Rows from block 12, named by matrix and row number. Each number is 200 + 20 x the weight over its row's rms, rounded and kept within 0 to 999. All counts start at 0. After the name is the row's rms in percent of the matrix's.
# short0: shortcut pointwise conv (model.blocks.12.short.0.weight, 432x288x1), inputs 144-287
short0.63,104,195,176,201,173,209,234,208,188,196,170,214,177,205,217,191,199,203,202,193,213,217,212,228,170,212,229,202,204,186,204,177,168,198,198,233,219,208,212,205,219,209,189,208,187,209,209,219,197,224,177,219,200,194,174,191,170,202,183,219,202,220,195,188,200,174,158,186,175,211,186,197,208,223,225,225,228,204,222,208,212,205,198,198,164,163,202,201,197,171,214,170,215,187,176,190,216,189,200,192,185,151,214,196,184,233,195,189,202,199,199,160,214,219,206,156,225,183,198,200,196,224,180,230,222,210,208,183,173,205,205,205,253,212,197,190,204,216,183,177,193,201,186,168,198
short0.64,103,181,197,209,193,176,200,197,168,181,200,181,188,175,175,178,180,210,187,179,205,180,210,228,203,193,199,164,214,227,249,197,157,200,190,192,216,201,192,173,190,147,218,224,211,216,200,189,202,215,188,172,211,156,203,230,268,211,193,197,210,209,215,209,194,211,187,192,187,196,208,195,209,215,195,227,155,151,200,207,199,184,203,201,208,190,201,211,166,194,191,146,187,191,215,203,143,204,194,188,184,202,181,202,184,148,201,203,212,182,183,215,176,178,202,184,208,192,208,198,188,185,196,186,195,152,165,251,207,162,186,194,223,183,187,236,195,212,181,195,185,186,215,213,213
short0.65,109,234,159,238,188,156,198,210,207,188,195,221,222,192,187,183,201,226,182,184,199,187,200,232,213,170,202,217,200,218,241,188,221,225,232,182,183,217,183,204,169,216,188,193,199,206,217,221,196,224,191,176,200,203,210,175,166,226,200,222,212,219,198,167,222,189,170,199,214,225,198,186,199,218,189,171,187,195,217,209,235,197,202,230,227,196,155,221,197,208,222,214,203,192,193,195,206,185,215,196,233,167,188,213,181,186,198,165,178,161,226,195,232,190,207,179,206,203,225,208,186,209,205,203,204,205,240,236,207,179,214,231,197,173,197,183,215,221,202,162,201,204,193,194,187
short0.66,095,197,216,220,178,191,210,200,177,182,200,219,183,177,221,218,202,196,206,205,196,203,144,195,167,194,218,223,202,192,211,177,196,212,177,204,210,173,208,192,203,212,180,202,160,210,185,218,188,200,191,152,251,207,211,205,215,217,195,203,207,211,192,202,225,219,192,208,211,189,214,172,219,183,175,245,169,190,198,200,196,193,186,196,172,201,187,214,190,193,190,121,218,201,191,197,173,187,199,228,166,201,214,216,197,220,223,198,154,183,201,171,214,216,210,178,218,189,223,189,199,179,188,209,219,199,215,174,212,223,210,208,168,204,191,180,182,170,186,207,214,218,183,182,184
short0.67,120,227,177,199,207,207,217,174,212,212,158,170,188,177,207,192,197,213,188,188,213,191,210,211,209,167,199,186,203,185,213,199,205,203,202,190,223,190,168,223,187,202,168,198,203,214,181,193,178,210,207,198,199,196,218,190,186,191,188,166,219,243,204,213,185,192,183,191,154,214,202,182,197,196,222,196,150,210,194,188,227,200,197,203,201,222,217,224,170,196,226,183,200,200,228,180,233,172,208,188,192,197,190,195,170,194,196,209,190,203,177,129,224,183,211,174,226,217,196,225,199,199,217,221,161,198,191,213,185,166,178,193,217,170,188,207,205,229,188,193,195,223,200,173,211
short0.68,097,193,203,178,196,187,195,192,199,194,187,207,205,185,199,221,187,192,183,205,190,204,140,197,179,224,234,211,185,164,216,194,204,208,238,220,159,206,176,200,198,211,192,202,197,169,201,189,207,170,202,212,193,194,198,236,189,205,183,191,185,222,192,217,155,223,169,175,190,163,184,182,202,188,210,210,173,227,207,215,199,214,210,192,166,197,186,190,163,199,198,165,198,202,211,216,157,199,197,197,204,174,187,195,171,186,191,213,188,179,141,213,216,164,243,189,234,183,198,201,174,214,189,206,230,215,225,209,215,196,176,176,217,213,228,182,233,202,189,199,171,215,174,193,227
short0.69,097,185,196,192,227,201,190,221,197,207,187,193,159,165,201,187,192,228,185,210,195,188,223,195,195,183,201,204,218,224,189,203,209,204,167,191,201,166,194,196,196,198,181,215,162,194,191,214,209,187,192,202,195,206,210,230,250,190,196,197,186,221,209,227,202,187,171,224,168,171,190,208,190,201,206,175,150,237,188,227,225,196,205,170,218,210,215,188,186,192,192,214,180,183,173,190,192,185,219,201,226,170,179,199,184,220,191,181,213,202,169,213,188,205,214,198,176,150,227,221,232,198,186,227,197,202,176,199,230,211,197,186,196,191,205,176,159,219,185,181,159,215,184,181,209
short0.70,092,204,234,190,160,200,196,188,196,191,208,204,213,188,190,197,186,219,197,189,212,180,247,191,172,249,185,185,174,178,204,173,190,182,197,181,208,200,179,200,198,184,187,213,161,228,162,199,180,192,232,228,213,185,217,209,224,231,199,179,188,160,226,175,201,165,186,216,176,209,197,195,224,205,195,206,200,179,205,200,215,163,222,216,195,194,218,234,222,174,167,203,208,225,199,206,214,213,177,206,202,170,172,170,171,238,179,196,188,170,195,200,179,230,184,195,200,215,206,218,183,215,192,204,175,158,190,220,203,184,184,191,207,200,194,217,211,202,268,220,205,201,208,181,226
short0.71,123,171,212,163,182,223,202,180,196,206,183,191,157,192,148,186,181,197,202,197,207,194,185,185,176,203,207,188,189,195,210,206,215,209,208,192,188,215,187,222,203,180,203,211,188,206,172,206,206,163,207,175,179,192,218,202,136,186,191,195,190,201,200,190,207,177,184,225,188,195,195,198,182,179,177,160,164,217,211,215,211,158,168,185,219,203,172,198,180,181,185,189,187,213,232,213,183,210,186,191,227,185,208,213,195,180,192,169,160,210,211,195,208,193,211,179,192,190,192,165,233,178,245,183,198,189,213,196,161,190,198,169,221,191,205,187,199,197,180,195,186,187,213,154,204
short0.72,091,196,199,201,182,178,204,162,182,184,247,221,196,170,223,143,192,216,219,190,214,177,216,224,193,198,219,168,209,200,182,163,204,192,184,192,173,156,193,215,208,162,207,199,182,181,224,190,214,220,217,162,224,177,227,198,206,197,204,207,189,193,212,214,221,220,160,173,206,196,201,200,187,209,200,182,142,199,229,207,177,183,195,206,185,168,209,184,212,187,163,224,214,200,181,188,203,194,199,185,213,173,175,191,189,188,192,192,209,212,198,199,212,204,171,202,202,167,167,166,192,192,204,207,183,156,162,205,196,159,196,181,171,188,168,158,182,196,208,199,183,181,215,187,164
short0.73,104,204,211,165,186,181,215,213,197,204,148,210,228,201,179,174,176,224,174,222,209,189,178,226,177,221,176,203,207,223,206,166,190,221,225,186,175,198,186,203,179,190,217,205,209,199,162,199,182,236,212,220,170,188,213,176,170,157,218,180,200,198,215,206,179,181,219,228,179,231,200,174,205,178,213,228,164,194,207,177,195,192,168,195,219,213,172,193,159,176,192,188,214,190,188,209,192,202,193,186,229,193,178,197,199,189,165,177,192,180,166,150,205,192,180,205,204,215,189,216,207,212,193,183,198,203,220,201,186,197,207,191,174,184,193,192,188,199,196,200,219,182,212,181,197
short0.74,113,207,203,186,159,188,189,177,221,192,176,222,209,181,152,189,191,187,208,214,195,187,209,222,181,234,219,178,200,215,190,204,185,196,189,191,230,240,201,232,218,194,215,203,174,173,185,208,209,193,169,192,206,179,198,218,201,174,181,185,190,237,192,195,221,206,165,168,196,197,194,237,212,177,214,183,186,205,193,238,210,186,172,185,203,207,191,224,219,182,153,211,198,212,187,183,193,181,196,193,226,192,215,203,206,194,175,205,214,209,150,200,175,189,200,179,207,183,176,191,178,196,213,210,203,198,191,200,203,225,218,243,193,196,168,207,173,179,221,211,224,191,194,187,166
short0.75,122,217,214,176,210,195,206,205,212,190,208,177,144,205,226,201,182,190,182,204,213,208,155,189,196,169,216,204,197,208,199,210,178,211,198,190,203,214,177,208,228,208,208,178,182,211,205,199,219,178,178,155,206,204,225,221,233,136,192,213,202,221,180,184,209,186,211,167,181,201,176,189,209,208,203,204,208,213,222,198,210,186,191,194,194,176,191,221,174,202,201,185,250,190,188,216,183,216,206,171,168,209,202,223,196,199,145,198,209,192,238,183,197,215,189,187,228,219,173,158,190,192,223,204,189,208,195,216,229,216,205,209,198,187,206,210,202,199,188,199,175,204,205,198,209
short0.76,100,198,243,157,202,212,152,162,226,193,220,178,169,196,201,161,188,198,189,196,205,189,162,194,220,182,224,204,224,168,221,215,232,209,199,222,204,233,209,227,203,171,178,209,205,190,197,215,200,142,181,188,195,175,225,183,198,166,205,184,186,227,201,205,190,209,207,194,203,212,202,263,193,222,172,171,194,197,194,215,235,153,215,184,211,171,199,218,218,175,220,216,208,218,192,194,238,193,195,206,223,194,195,193,202,181,176,201,203,194,177,207,178,232,235,191,174,211,191,187,212,182,204,196,191,169,192,195,192,171,198,174,200,191,178,197,195,177,148,196,213,196,200,228,152
short0.77,113,228,172,203,187,186,187,193,184,211,188,228,183,176,202,181,224,219,157,202,209,209,109,210,193,198,223,211,215,197,177,177,197,195,196,207,189,198,210,201,224,199,207,205,214,196,199,194,192,155,173,189,212,212,188,208,204,173,168,183,181,206,223,206,155,184,214,183,217,182,176,160,196,217,163,211,196,221,179,209,217,221,206,195,195,226,170,216,198,207,196,164,209,193,212,187,143,209,180,185,211,171,207,215,181,201,165,177,210,186,193,214,192,197,228,193,211,179,203,196,186,197,189,222,211,211,188,199,203,199,191,193,190,209,224,197,191,201,166,211,174,192,205,193,167
short0.78,076,208,185,198,196,189,226,186,181,207,205,215,210,182,180,212,213,219,180,209,215,204,187,247,181,198,233,221,204,177,206,197,199,202,176,195,148,217,187,185,190,257,161,195,171,176,195,200,170,197,234,184,215,210,218,201,214,191,219,209,178,182,179,197,148,212,151,228,209,212,188,179,207,188,202,183,189,188,221,197,239,219,180,211,183,197,206,161,198,208,199,148,226,210,200,179,164,219,204,195,229,225,182,203,167,182,193,201,217,196,211,173,188,215,222,194,233,200,205,186,199,213,194,185,218,188,187,183,207,182,204,201,203,224,236,185,187,219,201,187,166,223,219,161,223
short0.79,108,190,155,222,201,186,237,175,188,192,159,204,243,207,187,193,178,177,190,216,215,201,247,196,225,215,179,209,179,219,220,168,201,182,186,192,214,182,175,208,193,185,221,211,184,185,202,193,202,220,180,207,172,196,173,193,210,196,203,213,253,206,207,199,159,163,176,196,218,207,175,179,232,200,180,229,146,199,217,188,211,193,199,209,215,191,151,172,178,155,235,221,216,197,208,175,205,216,206,183,197,192,194,163,190,205,179,159,169,165,193,208,193,198,215,195,206,172,201,208,212,190,199,203,193,193,199,225,188,168,214,167,183,205,204,163,203,183,203,207,199,217,227,211,187
short0.80,096,204,217,213,185,225,195,200,214,212,194,187,198,184,210,200,200,188,211,190,188,182,120,210,197,237,190,183,197,151,229,192,213,228,183,211,181,197,196,197,237,179,177,189,197,193,205,225,189,212,194,166,198,202,210,189,192,178,202,190,200,179,221,168,194,244,186,192,221,227,186,195,216,198,228,196,191,191,180,222,223,174,183,200,185,210,215,186,225,176,167,162,171,134,200,177,198,196,222,188,231,193,184,192,178,172,198,187,236,206,206,214,204,211,215,209,172,223,194,179,192,187,205,212,194,180,173,227,205,184,191,213,205,176,202,196,189,177,212,213,205,197,210,177,222
short0.81,073,180,207,194,194,201,228,191,198,217,207,209,192,205,213,205,176,185,218,172,196,202,168,200,187,237,200,226,202,224,205,179,218,204,183,218,176,217,192,160,212,216,221,217,203,211,231,188,232,191,215,188,188,210,205,184,199,181,206,236,202,193,201,200,216,179,206,182,168,190,203,175,172,214,214,226,240,205,212,202,214,228,201,193,161,234,212,199,178,227,190,211,195,193,182,216,174,201,207,186,195,253,219,203,218,208,168,224,210,204,199,169,229,201,228,225,223,170,217,201,222,225,206,203,235,217,202,199,186,197,176,193,174,242,216,170,188,191,212,180,210,209,179,166,170
short0.82,093,175,199,214,188,206,198,226,182,198,168,181,174,194,192,198,228,186,217,187,177,202,224,203,233,232,211,223,194,207,206,211,225,222,226,215,172,166,211,210,173,231,188,214,197,183,235,187,187,212,197,192,180,196,206,195,197,227,203,205,188,206,201,208,200,213,186,158,143,185,189,190,199,202,222,222,199,195,197,208,215,204,213,204,188,186,153,203,188,203,190,185,193,195,211,212,193,186,217,199,188,199,216,200,201,231,231,188,180,180,158,194,187,178,222,172,196,200,212,202,172,213,188,209,218,237,212,187,189,212,179,188,200,191,209,198,246,217,194,178,191,207,186,150,209
short0.83,105,191,194,208,202,221,242,199,193,161,194,206,225,184,193,195,180,213,214,242,222,162,212,229,180,236,183,173,181,193,222,208,197,203,214,207,214,212,185,214,203,177,184,213,169,204,205,191,198,191,197,202,219,199,176,219,191,215,198,185,181,173,190,195,191,170,185,201,190,199,226,238,189,187,200,208,200,208,192,201,190,200,155,196,189,194,194,187,208,178,189,162,188,184,177,214,187,217,173,214,192,208,155,194,205,246,200,176,248,219,189,199,216,236,207,206,190,182,186,227,195,143,194,210,181,168,208,187,206,192,194,211,193,165,191,221,197,191,221,215,196,190,192,206,202
short0.84,112,180,189,222,195,192,210,191,202,199,224,190,168,194,212,183,156,175,200,200,163,189,154,195,177,218,197,201,183,155,244,232,184,163,208,219,169,174,197,205,186,191,201,209,191,187,211,182,160,180,188,203,176,192,154,212,182,200,179,189,215,201,205,186,186,216,232,179,211,247,192,214,190,172,198,202,205,210,212,203,207,192,220,202,199,217,234,177,176,189,212,214,217,182,213,204,206,204,167,209,180,186,166,236,187,188,184,202,203,215,219,208,237,170,223,200,216,188,203,175,167,255,200,177,205,195,171,184,205,173,186,197,219,194,212,176,170,213,191,202,189,180,198,197,175
short0.85,089,202,203,167,213,183,186,173,207,160,190,199,171,194,211,152,196,202,187,222,204,195,216,200,181,194,213,183,174,172,200,202,181,219,198,191,186,202,204,196,194,187,181,199,210,204,216,190,202,152,212,196,186,213,211,205,198,193,205,206,190,251,195,196,186,208,165,229,212,237,204,222,185,217,229,168,150,215,209,206,195,173,207,183,212,211,225,178,193,173,195,196,179,187,235,193,215,230,197,180,238,192,151,196,192,183,212,178,176,217,218,206,193,199,202,205,201,198,207,207,186,169,204,196,186,208,187,248,247,176,210,221,216,201,199,192,170,150,188,148,185,206,219,197,199