A small CTC audio transcriber, trained from scratch: norm batchnorm, 39.3 epochs.
Rows from block 11 of a small CTC audio transcriber, named by matrix and row number. Rows with one number belong to one channel. Each number is 128 + 32 x the weight over its row's rms, rounded and kept within 0 to 255. All counts start at 0.
Before each channel's rows are labels from the 100 clips, of 14848, where the channel reaches its highest value: "strongest on" is what is common among them. Only what is clearly more common there than usual is listed. The data: read English sentences (LibriTTS-R). In brackets: how many of the 100, against the usual share in percent.
# convs1: first pointwise conv (model.blocks.11.convs.1.weight, 288x288x1), inputs 72-143
# convs3: second pointwise conv (model.blocks.11.convs.3.weight, 288x288x1, transposed), outputs 72-143

strongest on: the word "but" (29 vs 9.1); text has "what" (26 vs 4.4)
convs1.106 [120  88 162 179 163 123 211 140 105 186 137 142 136 202  81 157 165  90 167  99 140 141 132 124  66  60 137 155 115 151 146  75 203 146 166 123 136 151 119 210 121 150 126  97 156  97  91 124 153 113 150  98 101 149 159 162 173 143 145 135 100 120 106 170 103  84  93  86  90  66 130  61]
convs3.106 [164 148 161 131  73 139 132 120 101 105 177  92  91 107 118 180 122 141 159 200 124  63 181 143 105 172 155 103 127 159 109 170 120 102  83 117  52 120 159 145 112 112 133 129 116 151  96 120 105 134 146 135 115 110 177 134 138 171 108 163 180 145 130 108 105 144 125 126 167 110 130  51]

strongest on: the word "the" (75 vs 49.3)
convs1.82 [ 95  93 112 176 164 164 148  84 146 143 138 158 109 137 118 174 147 158 172 127 154  93 124  94 192 149 164 167  82  86  99 120 149 158 133 123 125 136  95 142 131 128 112 133 119 112 154 141 183 109  88 144 174 184 160 115 156 123 121 168 102 161 102 108 132  99 139 134 174 117 136  95]
convs3.82 [108 150 122 128 205 140 112  91 142 125 105  50 113  77 127  84 142 142 159 141 123 113 101  94 158 102 105 131 112 158 114 174 145 125 162 192 110  70 126 100 143 123 152 117  91 117 152 188  87 120  68  99 107 136 171 188 122  89  68 137 139 103 174 109 145  60 134 141  53 173 102  81]

strongest on: the word "was" (49 vs 15.4)
convs1.167 [166 150  99  66  96 125  98 151 103  96  47 116 149  43  85 121  71 140  61  91 118 139 116 128 159 114 155 120 157 157 114  88 134 178 116 137 175 132  84  78 115 133 153 169 177 138 109 114 142 116 153 182 148 110 119  91 133 158 155 102 130 128 102 168 135 145 196 137  84 167 128  79]
convs3.167 [132 141 154 177 148  72 161 154  92 131 140 135 155 159 159 114  59  84 188  89 127 137 156 150 107 135 137 104 127 118  84 123  65 135 162 150 126 125 124  77 163  83 157 123  76 176 118 143 160 125 150 113 137 123 149 108 127  94 155  95 144 170 150 116 128 129 158  99 127 142 180  71]

strongest on: the word "but" (26 vs 9.1)
convs1.42 [172 136 151 111 139 146 123 125 124 125 112 156 127 161 115 159 117  97  72 132 121  87 108  57 142 145 107 144 155 122  65 111 100 140 128 123 155 146 105 164 177 136 215 110  93 141 158 132 172 104 103  82 177 150 161 191 116 131 132 160 110 133 150 123 145 136 135 140 109 124 107 173]
convs3.42 [168 163  79 100 156  86 161 137 144 164  47 126 127 136 119  86  76 156 172 104 166 130 150 113 166 144 125 139 157 137 156 107  98 142 123 143  87 121 120 128 135 134 142 135 146 153 133 115 182  94 208 140 117 130 118 130 147 172 172 176 125 115 137 116 166 128 127 116 138 116 150 165]

strongest on: the word "was" (47 vs 15.4)
convs1.2 [170 148 168 114 103  96 163 155 144 162 114 126 130  71 143 121   0  81  51 112 104 132 113 128 144  99 138 148  89 143 111 116 155 200 108 141  88 153 184  72  75 134 159 109  87 151 144 138 196 103 175 115 126 177 141 135 182 103 178  97 142 124 139 102 133 141 151 168  74 150 184 146]
convs3.2 [ 95 135 161 182 130 122 124 151 108 164 104 168 120 167 164 172  25 126 146  92 131 154 142 150 132 154 120 135 147  79 151 191 139 153 162 119 104  76 133 156 143 104 177 114 107 143  82 113 172 128 162 179 147  99 187 125 140  76 137 149  84 122  89 153 172 105 136 138  93 170 149  77]

strongest on: the word "for" (32 vs 9.4)
convs1.270 [109 126  93 100 119 183 163 132 102 131 128 177  71 150 123  80 132  91  92 150 114 129 117 133  80 114 111 142 171 126 175  98 134 218 156 103 164 190 118 195 155 174 114 127 119 144 113 144 116 116  86 124 135 140 120 104 166 125 152 139  96 136 163 132 125  82 211  91 127 126  56 115]
convs3.270 [177 116 115 158 139 137 114 118 127 116  87 132 121 132 108 145 129 154 108 142 111 138  81 126 184 145 153 156 133 146 153 156 106 102  75 135 120 150 164 135  75 133 182  62 221 100  57  89 173 119 203 124 142 185 100 166 129 142 155 132 119 154 185  89 102 106 145 149 118 140 134 142]

strongest on: text has "children" (29 vs 0.5)
convs1.44 [161 116 144 138 153 108 139 143 195 110 165 106 130  78 163 171 108  96  94  90 117 160 154 123 106 135 174 161 164  99  88 129 132 165 152  76  91 154 119 186 135 115 124 136  75 124 136  82 165 131 101 124 167  74 167  63 142 164 164 119 145 100 127 107 173  79 173 144 129 137 114  91]
convs3.44 [157 156 193  95 183 183 151 172  90 152 164 106 109 158 102  79 213 142 144 120 132 189 171 102 183 164 104 128 151 124 112 153 122  89 128  99 179 126 140  98  85 137 129 135 179 127  72  89 121 177  78 153 135 129 112 167  77 156 116 177 172 161 113  92 114 185 176 172 128 121 104 114]

strongest on: the word "was" (56 vs 15.4)
convs1.176 [178 152 114  67 143 142 181 146 136  73 125 118 136 192 110 190 187 108 128 145 133 157 146  97 128 144 130 139 143 139 104 111  76 177 104 119 107 117 165 115 168 110  81 135 120 172 107  74 120 111 176 142 131 126 139 105 112 147 123 103 168 115 161 136 113 149  97 167 146 164 148 109]
convs3.176 [133 151 136 104 137  66 175 154 145  93 108 156 140 120 110 146 111 255  94 135 118 100 104 135  56 120 123 125 107 174 150 120 153 173  74 152 157 160  83 175 136 115 150 121 200  68 121  71 167 106  87 123 144  71 122 156 169 116 144 165 117 146 114 134  91 120 130 123 136 185 124  59]

strongest on: the word "his" (28 vs 9.7)
convs1.131 [108 116  94 180 103 141 142 158 110 164 160 120 161 161 107 112 202 103  77 151 143  70 198 122 151  91  98 112 181 114  95 153  69  94  63  86 154 146 131 195  99 140 114 109 116 117 124 122 137 146 105 176 111  90 119  47 153 131  94 147 127  93 143 183 146 153 119 167  70 119 117 169]
convs3.131 [133 155 184 108 116 169 108 139  72 148 119 175  81 128 126  94 194 128 132 125 111 113 169 149 149 127 124 169 138  73 123 146 154 103 102 113  84 140 151 179 133 138  96 113 150  75  95 118  91  95 131 189 117  98 169 190 152 189 177 123 138 173  78 129 128 106  99 123 134 160  97 124]

strongest on: the word "me" (40 vs 6.3)
convs1.222 [126 106 192 118 159 203  90 154 124 198 121 132 130 169  92 209  93 122 117 214 150  59 106  97 152 105 131 166  99 114 205 138  48 158 146 105 116 119  96 143 150 143 177 143 110 116 149 113  80  92  98  85 179 104  66  86 142 133 111 115 134 107 158 113 139 165  89 141 103 121 105 127]
convs3.222 [138 118 138 188 153 126 131 132 127 123 103 116 172 123 158 168 132 178 158 197 137  70 135 204 193 232 130 157 150 160 113 128  85 200 151 108  76  96 126 115 128 147 100 151 137 191 138  92 143 107 131 124 128  75 212 108 133 204 133 163  97  59 135  75 117 132 196 125 154 180 120 128]

strongest on: the word "his" (27 vs 9.7)
convs1.182 [ 97 116 124 142 110 103 128 106  93 122 118 142 135 200 176 182 255 129 139 131 133 148 113 110 106 112 121 120 175 146 114 105 141 141 127 145 119 147 110 163  84 145 140 130  96 110  66 152 151  72 141 119 119 138  78 129 166 170 103 146 154 122 125 158 136 156 171 131  72 126 117  78]
convs3.182 [103 131 193  76 137  30  67 160 112  83 132 129  79 134  99 157 196 138 149 180 111  94  81  63  94 158 120 107 119 110 102 202 130 136  79 135 125 114 115 135 170 136 146 149 232 161 159  73 192  97 159 183 134 184 190  98 157 173 133 121 132 141 117 161 164 136 146 128 196 156 138  83]

strongest on: the word "the" (87 vs 49.3)
convs1.50 [146 164 113 135 160 129 161  81 135 134 160 151 100 138 175 117 111 166 162 105 133 117 181 145 187 181 124 155 122 134  87 129  34 139 107 135 117 102 105 150 138 158 140 143 147 152  72 147  72 114 139 196 108  79 112 133 101 140 145 121  83 142 171 135 138  90 110 109  88 145 114 115]
convs3.50 [ 91 133 144 146 210 124 148 112 129  99 115 118 156 146 170 158 142 155 144 105 158  40  75 163 188  97 100 145 162 136 143 136 136 153 107 182 117 176  97  92 171 163  92 195 105  72 140  87 110 120 126 123  94 147 111 121 147 200 146 131 159 132 149 161 141 161  78  93 163 100 116 101]

strongest on: the word "for" (52 vs 9.4); the word "from" (30 vs 4.1)
convs1.68 [175 119 179 101 178 126  70 131 143  93  84 137 109 128 142  19  83 104  67 100 185  94 179 135 129  65 119 150 168  89 151  94 111 158 180  97 109 120  87 117 169 124 127  74  93 163 187 143 106  91 102 152 172  84  77  94 120 105 131 102  88 121  64 114 128 136 140 123 127 162 116  81]
convs3.68 [158 112  89 122 143  82  96 138 176 170 122 111 150 133  73 142 148 101 128 101 176 159 153  33 157  71  37  88 147  97 135  79 101 129 160 110 161 140 106  94 115 175  74 139 113 110 161 184 113 150  89 121 113 128 103 116 139 128 158 145 172 113 133 189  83 110 142 161 147 113  81 100]

strongest on: the word "was" (39 vs 15.4); the word "she" (28 vs 8.4)
convs1.190 [178 145 142 151  90 130  87 108 140 102 160 140 134 139 111 122 177  94 132  85 136 100 153  54 139 164  56 153 173 158  84 144 115 183 121 111 127 128 120 171  91 128  99  69 118  96  60  79 154  80 129 119 119 152 111 110 147 153 125  52 104 120 116 137 137  55 104  92  61 134 158  54]
convs3.190 [143  96 134 116 121  85 118 134 134 112 158  88 162 135 111 156 117 142 140 137 145 158 112 102  97 108 112 134 123 126 150 136 125 153 104 131 145 143 112 156 122 197 133 115 137 119 202  90 146 100 115 156 198 107  85  58 143  76 203 145 183  98 106 140 157 174 116 128 119 123  79 112]

strongest on: the word "for" (37 vs 9.4)
convs1.23 [121 131 138 104 160 108 190  98 112 160 141 108 138  24 157  60 127 136 103 130 116  93 141 108  38  82 147 171  71 121 107  97 141 118 138 121  74 145 127 112 143 121 171 126 131 138 131 109 121 103 128  89 122  71 188  85 189  92 156  99 101 144  96 134 159  82 137  87  55 149 172 135]
convs3.23 [165  78 134 127 162  72 120 107 111  99 148 142 149 157 133 113 152 142 112 141 105 134 147 106  75 124 118 104 104  88  88 142 125  89 140 117 109  88 108  88 115 125 124  89 149 168 129 153 128 129 172 143 110 111 171 116 108  69 130 149 139  95 145 120 102 124 126 136 214  47 136 118]

strongest on: the word "the" (87 vs 49.3)
convs1.196 [245 151 104 120 123 140 147  85 185 154 153 126 140 124 136 136 103 115 180 118 162 121 115 140 109  91 152  70 107 143  48  83  81 127 102  86  97 161 168 108  45 131 174 126 126 177 114 157  76 134 129 123  79 127 146 174 174 149 163 164 137 121 138 151 152 120 147 114 126  89 151 126]
convs3.196 [113 104 113 118 131  96 128 132 165 189 164 151 176 114 104 162 190 140  99 112 129 128  96 124 105 128 102  59 154 128 105 117  70 129 110 135  84 181 115 115 117  67 179 147 144 157 104 105 139 155 112 125 166 112 154 122 104 140 153 172 135 151 110 131 134 155 117 117  94 137 123 112]

strongest on: the word "his" (63 vs 9.7); the word "he" (40 vs 17.3)
convs1.229 [137  98 149 159 121 132 158 133  87 119 105 121 158 150 158 154 109 112  90 113 143  63  95 140 100 152 116 165 152  88 226  52 126 131 110 150 118  75  65  80  60 122  98 143 125 156  70 126 177  79 104 159 106 169 124 158 175 206  87 150 121 127 181 118 139 138  96 103  95 116 122 129]
convs3.229 [120 131 157 132 107 118  84 165 103 160 158 116 170  84  69 110 147 171 103 152 116 140  99 123  86 107 176 109 118 163  83 159 160  32 121  81 151 109 121 172 122 113 127 130 160 150 142 142 123 125 134  67 160 127 130 139 122 119 156 171 112 168  80 122 143 122  66 134 155 156 162 133]

strongest on: the word "was" (48 vs 15.4)
convs1.13 [163 127  96  31 145  76  96 141 130 124 131 114  86 157  97 111  24 143  97 101 126 119 127 151  47 131 143 122 160 109 143 174 135 149 125 116 119 208  79 163 142 125 134 139 118 127 117  74 115 130 128 137 135 145 164 169 117 132 116 125 156 128 189 161 162 157 151  88  50  86 151 167]
convs3.13 [130 121  96 145  78 105 107 162  86 144  44 110 116  94 106  87 144 144 176 114 119 113 141 222 138 112 118 136  51  73 133  95 127 128  92 136 116  89  96 233  93  95 151 152 168 167 151  87 151  63  68 138 108 103 133 146 111 109 113  90 147 112  86  78 162 121 139 120  97  93 165 135]

strongest on: the word "was" (51 vs 15.4); the word "with" (29 vs 8.9)
convs1.235 [159 104 145 156 109  70 143 151 120  93 100  98 135 109  73 180  99  72 193 155 163 131 124 142 116  97 118 116 124 162  21 111  94  92 126 171 167 111  90  95 112 135 159 147 152  99 112 105 149  89 135  94 106 133 171 120 135 149 149  93 154 110 156  84 124 115 124 175 137 138 166  87]
convs3.235 [128 148 114 147 150 147  86 134 146 167 109 139 127 132 144 115 112 133  85 114 130 144 130  72 112 147 171 165 122 125 103 165 133 122 158 174  73 141  98  72 112 124 118 121 136 135 147 141 100 126 148 115 152 107 102  72 131 163 134  92  94  72  80  77 156 155 133 148 114 138 142 150]

strongest on: the word "be" (29 vs 8)
convs1.185 [151 111 115 130 134 134  67 169 140  95 124 140 121 126 106 143  97 150 119 211 144 145 158 170 182 161 115 115  97 152 177  77  94 137 133 135  90 114  95 127 117 131 136 106 124 164 160 125 185 115 115  87 134 117  56 169 130  19  81 134 125 151 104 105  91  66 153 158 112 117 106  99]
convs3.185 [152 111  99 102 121 117  97 129 138  90  92 123 142 138 154  97  93 130 163 136 146 149 131 100 136 191 146 135 105 145 155 155 158 174 129 152 144 153 171 112 114 102 103 144 165  84  83 106 146 171 114 165  99 114 125  29 206 140 109 194 133 151 120 142 108 145  97 136 158 223 129  96]